config = dict(
    image_size=64,
    crop_scale_min=1,
    norm='layernorm',
    mlp_ratio=4,
    patch_size=[4, 4],
    optimizer='adamw',
    epochs=10.0,
)
Rows from block 2 of a small image classifier, named by matrix and row number. Rows with one number belong to one neuron. Each number is 50 + 12 x the weight over its row's rms, rounded and kept within 0 to 99. All counts start at 0.
After each neuron's rows are labels from the 100 images, of 14848, where the neuron reaches its highest value: "strongest on" is what is common among them. Only what is clearly more common there than usual is listed. The data: photos of arthropod specimens (BIOSCAN-5M). In brackets: how many of the 100.
# fc1: MLP up (model.blocks.2.mlp.fc1.weight, 384x96), inputs 0-95
# fc2: MLP down (model.blocks.2.mlp.fc2.weight, 96x384, transposed), outputs 0-95

fc1.247:56 48 38 55 61 35 61 53 57 71 45 76 66 61 45 58 44 55 35 38 57 55 44 69 47 74 28 45 63 61 41 65 34 66 65 48 68 38 54 36 42 58 54 53 55 52 37 62 56 50 38 61 50 64 31 60 42 42 71 51 41 60 60 50 51 39 39 32 32 46 53 65 54 62 66 42 27 72 50 58 57 53 49 50 54 34 38 51 48 55 40 27 68 16 52 48
fc2.247:55 54 72 70 58 53 50 50 51 36 53 53 71 44 38 70 57 56 52 57 48 54 60 65 65 43 42 49 64 36 52 62 47 48 60 62 58 31 29 57 50 61 33 44 44 42 40 65 56 44 42 60 57 52 79 53 31 40 51 50 48 66 38 58 22 35 75 50 52 47 21 43 36 34 63 43 54 55 45 24 45 58 46 63 74 36 59 45 53 43 60 34 52 48 40 31
strongest on: order Hymenoptera (41)

fc1.169:27 50 45 74 31 62 62 63 60 43 31 35 44 66 48 69 44 64 54 44 48 48 53 58 62 66 43 49 63 33 61 47 67 73 28 54 52 27 27 35 50 58 62 49 41 42 54 49 65 64 64 38 66 31 66 45 38 59 52 39 35 48 58 55 62 50 25 36 55 46 46 54 61 68 45 55 49 36 51 34 42 37 39 54 68 58 56 46 38 59 49 43 57 27 41 44
fc2.169:55 50 55 42 39 50 42 47 52 56 49 51 57 61 44 48 54 41 52 59 55 51 32 19 64 61 58 42 48 59 43 39 41 47 45 33 57 73 41 44 63 56 52 49 48 65 65 38 14 45 54 58 30 37 49 43 65 46 44 41 61 58 58 52 69 62 69 40 46 40 81 72 51 34 62 32 70 51 57 53 42 61 62 50 35 87 52 40 44 42 41 53 55 27 47 55
strongest on: order Hemiptera (81)

fc1.37:51 71 55 54 41 46 53 47 50 35 18 52 39 67 51 61 36 52 43 56 57 34 32 38 48 65 40 37 73 38 50 51 54 64 28 45 39 43 47 29 50 44 38 44 50 49 53 38 48 70 51 37 58 54 69 40 27 54 51 56 42 39 68 34 47 42 43 53 55 38 58 34 47 62 39 66 70 26 47 59 28 56 38 67 69 61 65 40 35 65 34 68 55 53 53 45
fc2.37:64 57 58 47 35 50 73 47 47 46 53 77 41 61 50 38 61 35 38 46 38 34 27 44 46 53 68 69 46 45 47 41 21 65 55 23 43 76 52 38 62 46 36 48 47 39 51 63 28 46 52 54 52 41 50 58 62 68 54 55 42 64 35 35 52 48 53 31 47 42 61 66 60 48 44 51 75 48 41 62 68 54 34 49 43 57 60 53 54 55 65 52 27 27 43 57
strongest on: order Diptera (61)

fc1.368:50 58 34 46 43 49 78 65 44 43 65 67 28 61 55 47 66 66 34 53 54 50 64 42 57 49 37 39 39 36 57 38 48 29 62 67 61 43 35 44 41 59 44 66 38 31 46 57 53 55 50 37 50 42 39 70 53 34 63 27 67 44 37 54 35 52 60 65 28 53 38 45 38 83 36 45 43 67 51 64 55 46 54 55 36 44 57 61 44 62 60 64 68 56 48 37
fc2.368:44 49 46 52 36 52 33 33 57 55 54 52 82 53 53 69 54 59 58 39 29 80 43 56 51 46 51 22 48 50 50 53 33 59 24 52 41 49 82 45 31 48 67 45 54 69 61 51 50 55 37 54 49 54 62 61 51 59 37 46 45 47 78 66 78 60 50 42 49 44 72 62 51 35 56 49 40 33 64 49 47 39 60 39 49 41 45 47 45 31 50 48 35 38 46 54
strongest on: order Coleoptera (45)

fc1.13:48 51 34 64 40 42 54 44 37 50 64 42 51 49 67 65 70 63 67 49 34 41 54 57 44 33 74 42 54 40 39 37 39 56 39 32 59 50 28 35 46 60 35 38 30 66 46 55 74 64 73 57 50 31 63 59 49 55 51 51 66 49 50 66 62 59 50 44 41 60 41 65 48 39 66 19 50 53 44 49 46 53 62 55 80 49 44 47 43 67 65 37 46 32 42 42
fc2.13:54 28 52 54 37 44 37 70 49 52 60 24 42 36 49 39 61 53 67 38 44 56 42 26 48 51 48 32 44 73 49 55 69 35 58 58 46 35 69 64 43 39 63 62 65 56 53 46 82 53 36 45 40 68 43 53 57 58 50 51 30 45 65 44 53 27 36 50 53 47 73 48 57 68 59 69 39 36 47 32 48 43 52 47 35 53 61 62 71 42 58 36 42 55 56 58
strongest on: order Hemiptera (38); order Lepidoptera (26)

fc1.378:66 46 48 53 63 69 56 66 52 91 47 37 43 56 55 53 47 38 56 30 61 45 77 72 61 44 35 74 47 57 63 39 47 44 41 43 55 42 59 57 41 60 34 68 43 65 39 48 67 31 32 50 36 50 47 53 61 59 64 35 38 59 30 44 45 59 54 57 48 58 52 37 48 52 40 60 49 44 63 59 59 61 57 54 31 46 42 65 61 45 57 27 43 35 27 54
fc2.378:50 56 59 48 45 40 58 63 32 57 55 39 56 36 66 74 46 86 40 33 45 39 43 54 51 59 58 47 32 47 39 50 62 57 41 47 32 43 74 49 55 45 49 20 60 44 35 32 47 58 47 62 50 40 48 51 50 66 45 69 63 53 50 36 73 62 45 22 57 65 54 64 53 61 34 55 49 31 61 61 39 47 47 30 60 49 51 26 66 62 57 39 54 42 39 52
strongest on: order Diptera (90)

fc1.156:32 47 53 45 60 50 44 57 43 53 37 30 72 50 47 47 57 38 34 49 28 66 46 35 49 37 58 55 49 55 33 39 43 47 54 43 31 68 60 43 60 59 43 38 58 66 25 41 62 68 57 40 49 46 51 73 64 70 70 50 50 35 45 32 55 66 49 43 65 50 36 74 70 50 23 61 45 59 49 59 70 47 66 40 52 32 35 41 52 56 70 57 43 44 56 35
fc2.156:65 55 42 43 70 53 61 54 61 49 84 41 49 56 51 16 59 24 42 65 52 48 51 42 50 53 58 73 42 50 47 37 36 58 54 42 65 57 40 68 43 55 43 56 58 59 40 45 44 43 62 51 44 47 15 61 77 44 53 58 51 60 35 39 45 48 50 41 45 56 48 65 60 64 52 64 53 61 55 69 66 32 61 39 40 30 27 40 45 46 51 76 50 56 41 46
strongest on: order Hymenoptera (41)

fc1.107:77 50 56 43 53 41 66 49 47 51 27 48 55 64 44 70 36 58 54 51 47 37 27 51 59 52 43 51 45 39 60 51 52 44 34 81 44 46 73 55 72 27 45 53 43 44 38 32 51 59 30 39 60 67 49 29 58 54 66 43 25 50 53 32 42 39 52 65 67 40 50 54 26 56 54 54 38 63 51 63 49 62 30 53 55 71 60 46 53 59 38 51 43 37 68 40
fc2.107:25 50 28 52 43 59 36 56 45 52 46 35 50 34 55 71 51 37 40 47 75 52 84 56 48 43 39 34 56 54 45 61 60 45 35 61 47 23 26 43 40 62 58 73 46 39 62 56 63 55 52 38 34 47 60 56 52 67 54 52 40 48 54 54 32 52 40 54 43 55 57 31 67 70 63 57 61 51 52 42 42 49 66 58 46 39 60 57 73 59 44 38 31 74 40 45
strongest on: class Arachnida (36); order Trombidiformes (29)

fc1.85:56 49 50 59 53 52 37 45 36 46 46 41 66 30 60 49 68 45 62 36 33 67 63 69 60 36 55 50 48 65 48 61 43 42 52 24 54 67 60 47 51 25 56 31 58 65 59 28 52 37 52 52 21 53 59 61 49 34 45 48 68 49 52 56 70 69 55 32 48 44 46 34 73 36 51 60 49 58 65 50 66 53 49 30 62 53 46 53 54 35 77 33 38 48 37 60
fc2.85:57 55 41 51 34 47 68 31 40 57 43 89 63 61 61 61 51 52 50 47 44 33 40 72 51 50 56 56 50 36 31 31 42 77 38 45 42 48 56 26 45 57 57 34 42 47 42 48 49 58 38 44 42 69 39 41 57 73 36 39 55 42 56 63 65 62 57 43 57 42 55 37 60 36 41 72 70 56 60 46 67 39 55 36 49 57 27 60 40 64 61 63 37 45 56 61
strongest on: order Coleoptera (44)

fc1.181:45 48 48 46 62 52 52 45 40 43 56 35 41 35 55 34 54 33 45 38 59 42 67 56 54 47 68 73 50 34 27 56 49 49 83 58 50 43 68 54 43 37 63 35 57 67 30 40 69 44 30 34 46 49 41 64 34 61 59 60 53 39 49 35 43 49 55 55 56 54 04 42 55 45 40 68 50 63 35 64 41 50 48 51 31 43 56 40 52 57 50 57 58 54 49 73
fc2.181:38 69 53 28 63 45 54 37 64 42 55 62 50 66 40 27 53 63 47 54 36 46 45 58 53 58 50 61 53 69 57 50 43 49 57 58 46 66 78 52 46 39 38 55 69 64 55 54 49 68 62 43 53 72 39 49 43 25 57 69 50 37 36 49 37 33 61 82 30 44 32 39 23 41 55 70 54 37 36 68 47 41 41 55 45 45 48 47 36 51 49 68 56 51 50 36
strongest on: order Psocodea (59); family Lepidopsocidae (37)

fc1.9:53 63 64 53 37 61 48 32 44 32 58 62 49 68 41 49 49 48 44 57 63 43 49 43 42 40 47 51 52 56 69 66 35 39 75 28 54 49 63 72 53 51 52 56 35 38 42 42 51 65 43 46 35 44 56 30 50 48 11 41 62 52 46 18 61 45 36 39 57 44 39 44 46 69 47 46 77 55 55 62 54 57 66 47 56 47 47 37 50 23 53 70 57 66 51 65
fc2.9:15 59 44 41 46 51 61 37 27 58 44 51 60 74 40 48 68 54 40 52 51 45 46 46 62 71 42 53 47 28 55 38 49 59 54 63 50 41 45 38 62 74 40 46 43 63 53 50 36 48 57 57 58 43 57 41 49 39 40 24 56 74 50 32 53 52 59 44 25 50 37 48 55 40 47 51 51 63 76 74 39 42 37 22 50 67 46 53 44 56 33 39 53 68 40 54
strongest on: order Coleoptera (38)

fc1.233:51 60 40 43 47 78 40 41 33 42 52 40 51 48 52 32 62 55 71 67 52 38 53 49 43 51 75 51 29 42 50 52 24 50 50 17 46 49 56 38 27 56 44 36 57 71 66 51 55 72 58 63 43 68 57 71 53 49 36 55 58 30 26 49 58 61 45 42 37 51 63 43 33 53 51 44 61 53 70 54 58 55 67 53 51 41 37 44 47 55 60 55 41 77 41 49
fc2.233:51 24 45 31 55 67 59 68 73 49 42 60 46 68 48 45 24 55 59 56 53 52 51 50 65 52 22 41 51 44 66 36 71 53 43 62 50 42 56 52 57 56 64 63 32 28 45 32 54 58 53 64 54 39 47 31 34 47 56 38 53 50 53 71 53 64 58 53 69 25 52 47 44 45 35 40 34 63 53 37 65 25 40 55 67 68 64 55 35 55 42 49 54 53 63 57
strongest on: order Hymenoptera (53)

fc1.352:66 61 59 38 66 49 42 33 42 40 32 50 50 58 43 38 05 59 32 53 63 32 43 47 47 60 39 62 73 63 46 65 50 58 46 62 40 51 43 32 71 27 34 65 54 60 49 39 58 41 42 53 49 50 29 27 60 55 57 52 55 45 43 49 56 49 47 57 68 50 54 49 51 36 49 65 70 45 52 56 31 46 45 65 41 42 55 24 42 55 37 48 49 72 56 60
fc2.352:66 49 59 56 72 46 57 37 53 39 50 29 47 63 53 64 28 45 60 60 53 41 42 30 44 69 58 50 66 35 46 54 44 45 53 43 54 52 58 54 53 18 62 64 51 61 52 52 49 46 23 47 48 53 48 51 56 53 40 78 58 53 62 24 53 34 55 70 39 39 39 39 59 36 70 52 50 43 50 46 34 65 60 49 42 49 47 34 77 41 24 32 57 71 48 56
strongest on: order Hemiptera (61); family Cicadellidae (26)

fc1.184:76 51 43 61 39 62 58 28 37 43 59 41 51 75 51 48 44 33 43 47 53 38 48 49 42 51 50 67 42 43 42 27 59 51 46 68 64 30 50 42 49 36 48 48 36 58 21 40 60 46 36 70 46 25 59 61 60 71 65 40 50 55 37 33 35 56 53 46 63 62 13 44 49 32 49 57 55 61 42 57 65 55 69 48 50 38 40 44 43 40 54 46 39 33 55 53
fc2.184:55 60 52 46 57 42 79 47 50 55 61 49 44 43 66 33 51 60 52 58 32 48 49 40 50 69 65 48 51 40 49 44 52 70 62 30 51 63 76 59 49 49 73 63 63 47 61 58 38 65 47 34 44 50 34 53 55 47 30 68 60 42 51 22 62 49 37 60 29 47 44 52 53 56 41 54 37 37 52 36 54 40 53 60 31 32 33 42 66 72 34 68 59 73 40 50
strongest on: order Lepidoptera (57)

fc1.91:29 47 45 29 43 56 65 29 67 44 50 58 60 68 19 41 49 58 64 62 68 50 38 34 53 63 44 24 45 41 51 24 47 56 44 54 48 48 45 55 37 68 68 38 48 46 41 54 44 66 48 52 53 39 46 43 57 48 25 48 79 55 56 62 72 54 55 54 40 26 59 50 46 32 34 45 46 60 36 38 39 46 72 54 46 50 40 47 38 60 51 67 57 63 41 37
fc2.91:29 61 46 59 49 50 60 69 53 65 54 48 26 39 69 62 57 61 29 20 48 39 27 37 47 36 50 58 41 42 44 56 50 65 43 36 61 29 42 58 47 62 52 62 30 59 50 33 59 58 41 41 69 51 51 57 64 61 47 66 41 36 40 48 37 48 32 49 64 74 45 33 66 69 39 42 57 65 49 65 67 51 71 44 36 45 49 49 55 68 54 42 41 49 55 60
strongest on: order Diptera (82)

fc1.14:63 77 45 62 51 25 43 55 63 33 35 38 36 32 48 63 52 43 54 58 49 49 54 52 57 64 56 48 60 31 49 60 65 48 48 36 49 47 60 63 43 40 28 53 36 38 39 54 51 60 64 66 60 46 63 40 44 36 52 80 53 54 73 35 53 45 33 62 39 47 59 57 34 49 47 41 47 33 63 53 46 71 61 51 44 50 51 58 48 88 39 62 48 33 37 31
fc2.14:59 45 69 38 73 68 62 60 45 50 43 71 47 41 55 41 46 57 48 52 60 40 47 38 64 37 44 45 55 57 69 41 33 44 57 48 30 75 64 39 65 45 44 61 57 45 35 34 57 35 54 43 37 59 44 33 42 41 57 50 60 68 40 35 41 61 52 69 53 42 63 62 25 62 40 66 55 37 48 62 56 31 11 45 49 72 63 44 57 47 60 62 60 43 42 51
strongest on: order Diptera (75)

fc1.193:49 59 53 53 63 65 59 29 51 58 60 49 37 46 64 53 51 28 56 77 55 49 56 27 37 70 53 40 78 54 48 32 62 41 47 38 33 38 41 50 46 49 38 42 52 27 47 46 56 53 62 47 52 46 55 49 54 58 27 67 62 32 58 25 43 46 27 52 32 60 51 46 45 67 31 61 45 29 60 51 37 44 49 56 50 52 54 55 43 54 35 76 38 75 31 50
fc2.193:55 57 49 56 87 64 32 38 52 52 20 38 54 29 51 58 49 43 43 54 55 56 46 44 40 42 47 48 72 33 42 66 51 68 37 67 68 64 48 22 48 55 53 61 29 51 35 52 70 40 43 45 39 65 64 34 52 50 48 68 47 39 46 70 56 40 39 61 54 29 44 70 59 47 47 51 48 47 46 27 48 25 51 65 50 47 46 44 43 60 47 64 56 42 54 47
strongest on: order Coleoptera (54)

fc1.113:35 39 55 45 26 59 27 37 27 52 52 52 42 28 57 52 64 60 63 41 42 54 41 45 47 42 46 53 51 54 42 60 49 48 51 53 73 59 45 60 46 56 67 52 55 50 73 39 43 32 59 51 46 43 58 52 50 16 46 35 57 40 54 78 53 44 50 42 58 56 50 56 54 40 52 28 71 64 53 39 57 57 62 38 42 58 58 31 56 21 63 21 46 44 43 75
fc2.113:37 55 58 49 67 53 33 45 36 68 22 67 61 49 47 72 49 63 47 46 64 52 38 59 44 52 57 53 71 52 29 57 48 50 49 51 50 62 54 35 66 27 44 32 56 46 49 35 37 45 68 32 46 64 68 48 43 42 35 73 53 37 38 56 61 58 50 52 46 46 65 76 53 38 47 38 67 41 61 48 22 65 49 54 54 72 55 23 41 50 57 47 56 36 47 58
strongest on: order Hemiptera (33)

fc1.265:35 63 52 49 41 50 58 71 40 35 68 50 31 33 67 38 46 55 32 56 27 53 61 47 42 40 60 37 38 39 60 73 55 59 69 36 49 55 67 39 47 32 61 39 68 43 41 51 67 51 46 64 56 49 48 53 47 76 31 62 44 60 46 37 38 59 33 40 58 41 40 59 48 45 47 61 55 52 59 45 64 51 50 28 27 44 37 76 41 57 65 67 70 45 62 56
fc2.265:47 47 68 68 41 69 46 19 41 37 41 64 70 65 43 57 67 56 52 51 35 54 51 49 70 65 57 37 65 46 44 41 41 53 35 47 47 53 60 35 69 44 46 36 64 59 61 53 37 54 54 50 43 58 54 42 54 49 31 44 57 57 27 62 53 52 44 43 35 50 53 48 41 34 40 54 76 67 55 54 27 38 27 50 50 76 56 61 36 42 55 41 28 48 29 68
strongest on: order Hemiptera (36)

fc1.343:69 45 41 56 53 53 36 57 61 59 64 62 25 65 80 57 34 60 47 29 60 59 53 48 46 53 36 44 43 37 58 50 48 46 35 49 42 50 53 38 53 39 32 54 52 55 57 48 60 60 46 49 46 63 52 49 28 52 79 61 40 64 36 37 36 56 66 60 55 58 51 20 34 58 67 56 48 38 75 59 51 64 56 54 39 64 81 55 44 48 46 32 25 53 49 54
fc2.343:42 50 46 60 39 57 34 62 34 79 66 56 63 54 45 41 54 47 45 43 50 52 37 77 38 42 59 62 53 50 30 61 33 52 58 34 54 49 45 47 32 52 53 35 45 64 69 60 46 53 53 36 50 47 39 87 54 46 25 59 75 47 30 58 43 49 68 30 53 52 42 47 72 37 59 44 45 55 65 41 48 51 58 52 51 35 36 57 48 38 42 24 30 42 60 52
strongest on: order Diptera (76)

fc1.314:65 37 55 47 45 53 68 61 76 56 44 72 56 49 33 56 30 74 54 45 54 47 56 68 46 71 19 31 43 56 63 48 70 55 35 63 44 53 59 58 49 60 47 55 33 49 46 52 33 54 47 46 49 39 43 31 58 44 33 47 31 59 64 62 65 51 41 46 60 37 80 46 45 48 47 43 56 38 58 42 46 43 47 80 63 55 74 61 49 43 30 49 42 44 56 43
fc2.314:39 69 52 50 47 54 49 36 48 44 70 53 45 85 59 37 64 29 48 60 45 50 47 56 54 72 70 70 49 54 59 51 43 59 45 28 44 72 48 62 48 60 46 43 53 58 54 56 32 36 70 65 51 35 35 42 53 32 52 68 46 59 36 50 51 57 53 42 37 45 46 34 46 32 37 47 78 54 61 61 69 50 57 38 42 53 46 47 39 50 49 80 46 29 37 31
strongest on: order Psocodea (30)

fc1.291:37 41 52 79 29 29 54 61 72 37 38 57 66 41 25 48 43 24 42 27 53 58 48 50 44 44 51 54 42 74 57 71 68 65 54 60 20 47 51 38 48 69 63 40 44 64 52 47 49 48 56 60 53 68 66 42 38 71 55 47 54 80 55 58 57 53 35 52 56 57 39 45 58 37 40 55 46 43 36 44 54 53 43 45 50 46 66 56 73 56 52 53 49 52 53 57
fc2.291:56 46 33 57 36 47 53 54 41 51 36 57 39 47 54 23 37 58 55 54 35 27 62 41 52 37 54 37 52 66 67 53 55 50 64 64 75 45 34 39 49 61 43 42 36 56 42 28 78 48 44 59 52 40 50 26 47 50 42 18 46 39 57 54 59 27 49 41 57 61 65 49 57 55 63 39 63 81 41 46 47 58 47 44 41 44 42 63 54 72 55 39 58 31 57 65
strongest on: order Hemiptera (28)

fc1.79:43 29 55 48 58 67 59 52 40 43 38 60 52 72 57 35 50 47 41 41 64 44 42 50 70 62 37 60 42 54 43 44 52 19 71 63 54 34 56 54 62 44 64 51 64 57 55 74 36 14 35 61 49 61 52 53 52 38 48 45 50 66 33 57 22 55 59 66 61 59 36 46 52 45 73 69 40 45 49 48 46 62 45 59 39 43 59 49 60 22 46 35 51 62 50 57
fc2.79:44 44 45 25 44 50 42 72 67 57 49 38 54 56 56 44 41 34 61 47 77 33 37 46 43 51 30 37 48 57 62 40 50 32 43 44 59 55 46 56 60 44 57 58 49 52 55 44 55 41 48 57 43 49 59 55 57 33 62 58 19 62 70 49 31 77 59 75 58 41 59 54 26 51 48 65 31 40 47 62 60 53 60 52 33 78 58 55 35 33 38 68 43 37 43 46
strongest on: order Coleoptera (39)

fc1.235:45 52 46 59 68 62 64 45 62 51 40 44 28 71 52 64 50 41 60 72 64 59 70 39 68 67 62 57 47 40 36 50 47 36 31 34 32 53 47 77 44 51 38 57 44 36 43 49 61 50 34 36 54 46 56 46 43 51 41 42 54 38 55 49 57 38 54 80 52 39 79 46 56 44 57 79 65 51 35 47 45 37 45 49 38 51 49 40 61 66 31 59 59 65 37 31
fc2.235:25 39 40 31 51 57 47 58 54 54 55 31 40 48 37 46 46 39 49 27 56 57 41 50 62 58 46 46 39 60 58 44 44 63 40 58 35 41 38 55 40 44 48 56 40 66 37 48 61 56 61 43 52 60 49 38 27 61 49 55 50 41 64 65 50 40 29 34 54 50 81 52 83 55 49 81 67 30 41 56 49 62 42 53 70 52 60 64 48 32 60 64 46 46 78 43
strongest on: order Lepidoptera (41); order Coleoptera (37)

fc1.110:63 48 52 62 38 38 37 53 47 60 63 36 53 54 55 72 44 42 43 46 35 54 47 76 55 46 39 40 68 45 72 65 35 64 34 51 63 54 44 32 62 50 39 38 55 54 55 50 36 52 50 46 36 58 54 56 45 71 70 56 43 38 54 40 46 59 33 41 54 73 57 69 43 39 55 36 36 52 65 56 52 80 39 24 52 59 59 39 60 30 61 27 48 37 58 75
fc2.110:39 45 42 44 47 47 65 61 64 65 61 41 50 39 48 58 37 48 45 29 66 61 55 55 47 59 30 38 74 30 52 47 53 51 35 51 70 14 44 57 39 64 65 61 38 43 67 26 50 50 24 50 57 27 54 61 55 56 38 53 63 50 47 55 41 46 50 30 70 66 56 34 61 36 59 37 54 73 51 52 67 59 65 54 60 48 56 67 68 43 45 42 51 50 47 60
strongest on: order Diptera (75)

fc1.135:45 44 49 61 51 54 62 35 53 62 41 60 76 21 38 39 64 53 64 41 54 39 32 43 41 47 55 54 61 73 44 39 47 57 64 63 52 59 49 62 50 56 47 31 50 61 49 52 47 20 62 38 36 25 41 52 52 49 51 37 56 51 54 65 51 50 68 40 45 65 52 83 53 45 44 48 55 77 64 32 54 24 55 40 66 39 46 38 66 56 53 44 67 67 47 62
fc2.135:48 50 55 58 52 60 46 49 48 53 52 60 60 22 30 58 55 74 24 54 69 73 31 32 58 43 45 44 63 50 34 50 54 41 69 52 66 44 31 55 53 52 37 45 55 30 58 39 41 75 52 25 50 47 35 77 79 47 49 52 70 40 41 41 53 50 47 38 47 66 59 71 49 48 45 41 54 71 48 61 44 43 52 50 47 51 37 27 51 50 41 56 49 49 43 35
strongest on: order Hemiptera (37)

fc1.348:50 63 54 44 46 45 66 45 60 20 51 66 52 48 51 45 44 39 69 64 42 46 57 65 60 51 53 33 61 33 38 51 58 60 41 33 12 39 67 56 39 59 41 39 50 40 44 46 57 50 33 45 49 54 49 41 48 60 25 47 51 61 63 46 69 53 52 45 53 21 51 18 62 38 44 62 51 42 47 49 54 25 47 74 50 56 58 71 33 54 42 49 52 58 50 71
fc2.348:50 56 71 66 22 35 46 47 52 38 53 37 42 37 43 62 60 36 79 63 40 48 51 45 58 50 54 49 40 46 58 58 44 48 47 40 48 67 30 28 48 70 46 55 34 60 51 65 47 46 38 64 38 29 77 25 43 40 57 48 47 61 61 80 56 49 49 54 37 44 51 29 43 45 75 30 69 48 39 39 43 60 57 63 56 61 70 49 48 43 45 46 55 44 52 39
strongest on: order Lepidoptera (48)

fc1.338:73 42 48 39 62 61 63 21 50 56 47 58 65 62 44 55 69 52 47 48 41 70 51 39 36 53 47 56 45 65 42 31 35 39 53 62 54 59 47 52 38 40 38 48 66 48 66 43 45 37 45 60 38 50 16 46 81 47 49 30 62 49 46 58 61 59 57 35 38 70 64 71 37 56 47 41 56 53 66 50 47 44 59 66 47 28 59 45 61 26 41 42 40 69 62 50
fc2.338:54 40 68 41 56 61 53 49 46 69 42 85 58 38 43 45 41 39 40 57 61 42 37 25 67 33 40 49 62 51 43 40 36 40 74 45 62 74 49 48 64 57 50 55 59 44 55 43 33 46 55 33 24 50 47 59 48 32 58 52 70 69 33 48 48 52 64 54 53 47 62 62 37 49 42 47 73 62 53 54 59 53 34 50 33 65 64 33 48 43 41 55 63 37 27 43
strongest on: order Hemiptera (86); family Aleyrodidae (33); family Cicadellidae (29)

fc1.282:44 35 67 58 45 70 54 41 24 49 43 56 26 48 47 42 60 49 59 51 64 39 54 46 71 60 42 35 44 35 50 55 40 23 44 74 68 62 59 71 58 37 53 55 29 58 64 58 47 43 42 58 51 50 50 54 40 34 48 56 68 69 54 41 37 44 45 59 32 48 42 31 30 36 54 58 38 56 28 39 61 71 38 63 43 47 63 49 53 59 56 54 67 53 47 24
fc2.282:39 39 51 35 48 63 21 62 69 44 50 51 57 41 29 37 51 41 57 73 57 70 54 38 60 32 57 52 59 76 49 61 69 36 62 46 51 75 49 64 52 41 39 53 51 51 63 37 49 61 75 45 39 51 58 48 37 31 50 38 44 47 51 51 42 68 54 53 42 43 65 48 42 39 37 24 57 58 45 46 32 48 76 64 47 63 46 36 27 41 40 58 34 51 48 39
strongest on: order Coleoptera (44)

fc1.189:44 41 43 78 46 52 51 32 46 57 50 58 45 74 60 46 65 54 60 57 48 51 47 78 62 45 45 53 74 65 37 51 45 55 49 80 66 32 71 48 23 62 56 46 69 81 61 43 57 65 57 56 45 37 54 40 45 45 51 59 38 46 40 32 42 37 47 49 55 45 47 56 36 54 46 46 35 46 73 46 40 21 36 45 29 41 42 54 54 56 56 67 46 50 48 51
fc2.189:31 58 41 43 23 63 41 56 43 31 74 43 47 36 44 34 50 64 41 37 56 42 65 86 34 44 49 47 52 48 48 69 59 52 52 51 49 31 48 46 57 38 65 60 63 58 60 69 54 40 48 68 58 77 58 52 42 53 20 44 63 41 59 60 44 64 45 47 48 56 39 42 54 43 65 49 44 47 52 28 34 53 57 48 58 45 46 78 47 50 70 52 38 49 68 54
strongest on: order Hymenoptera (44)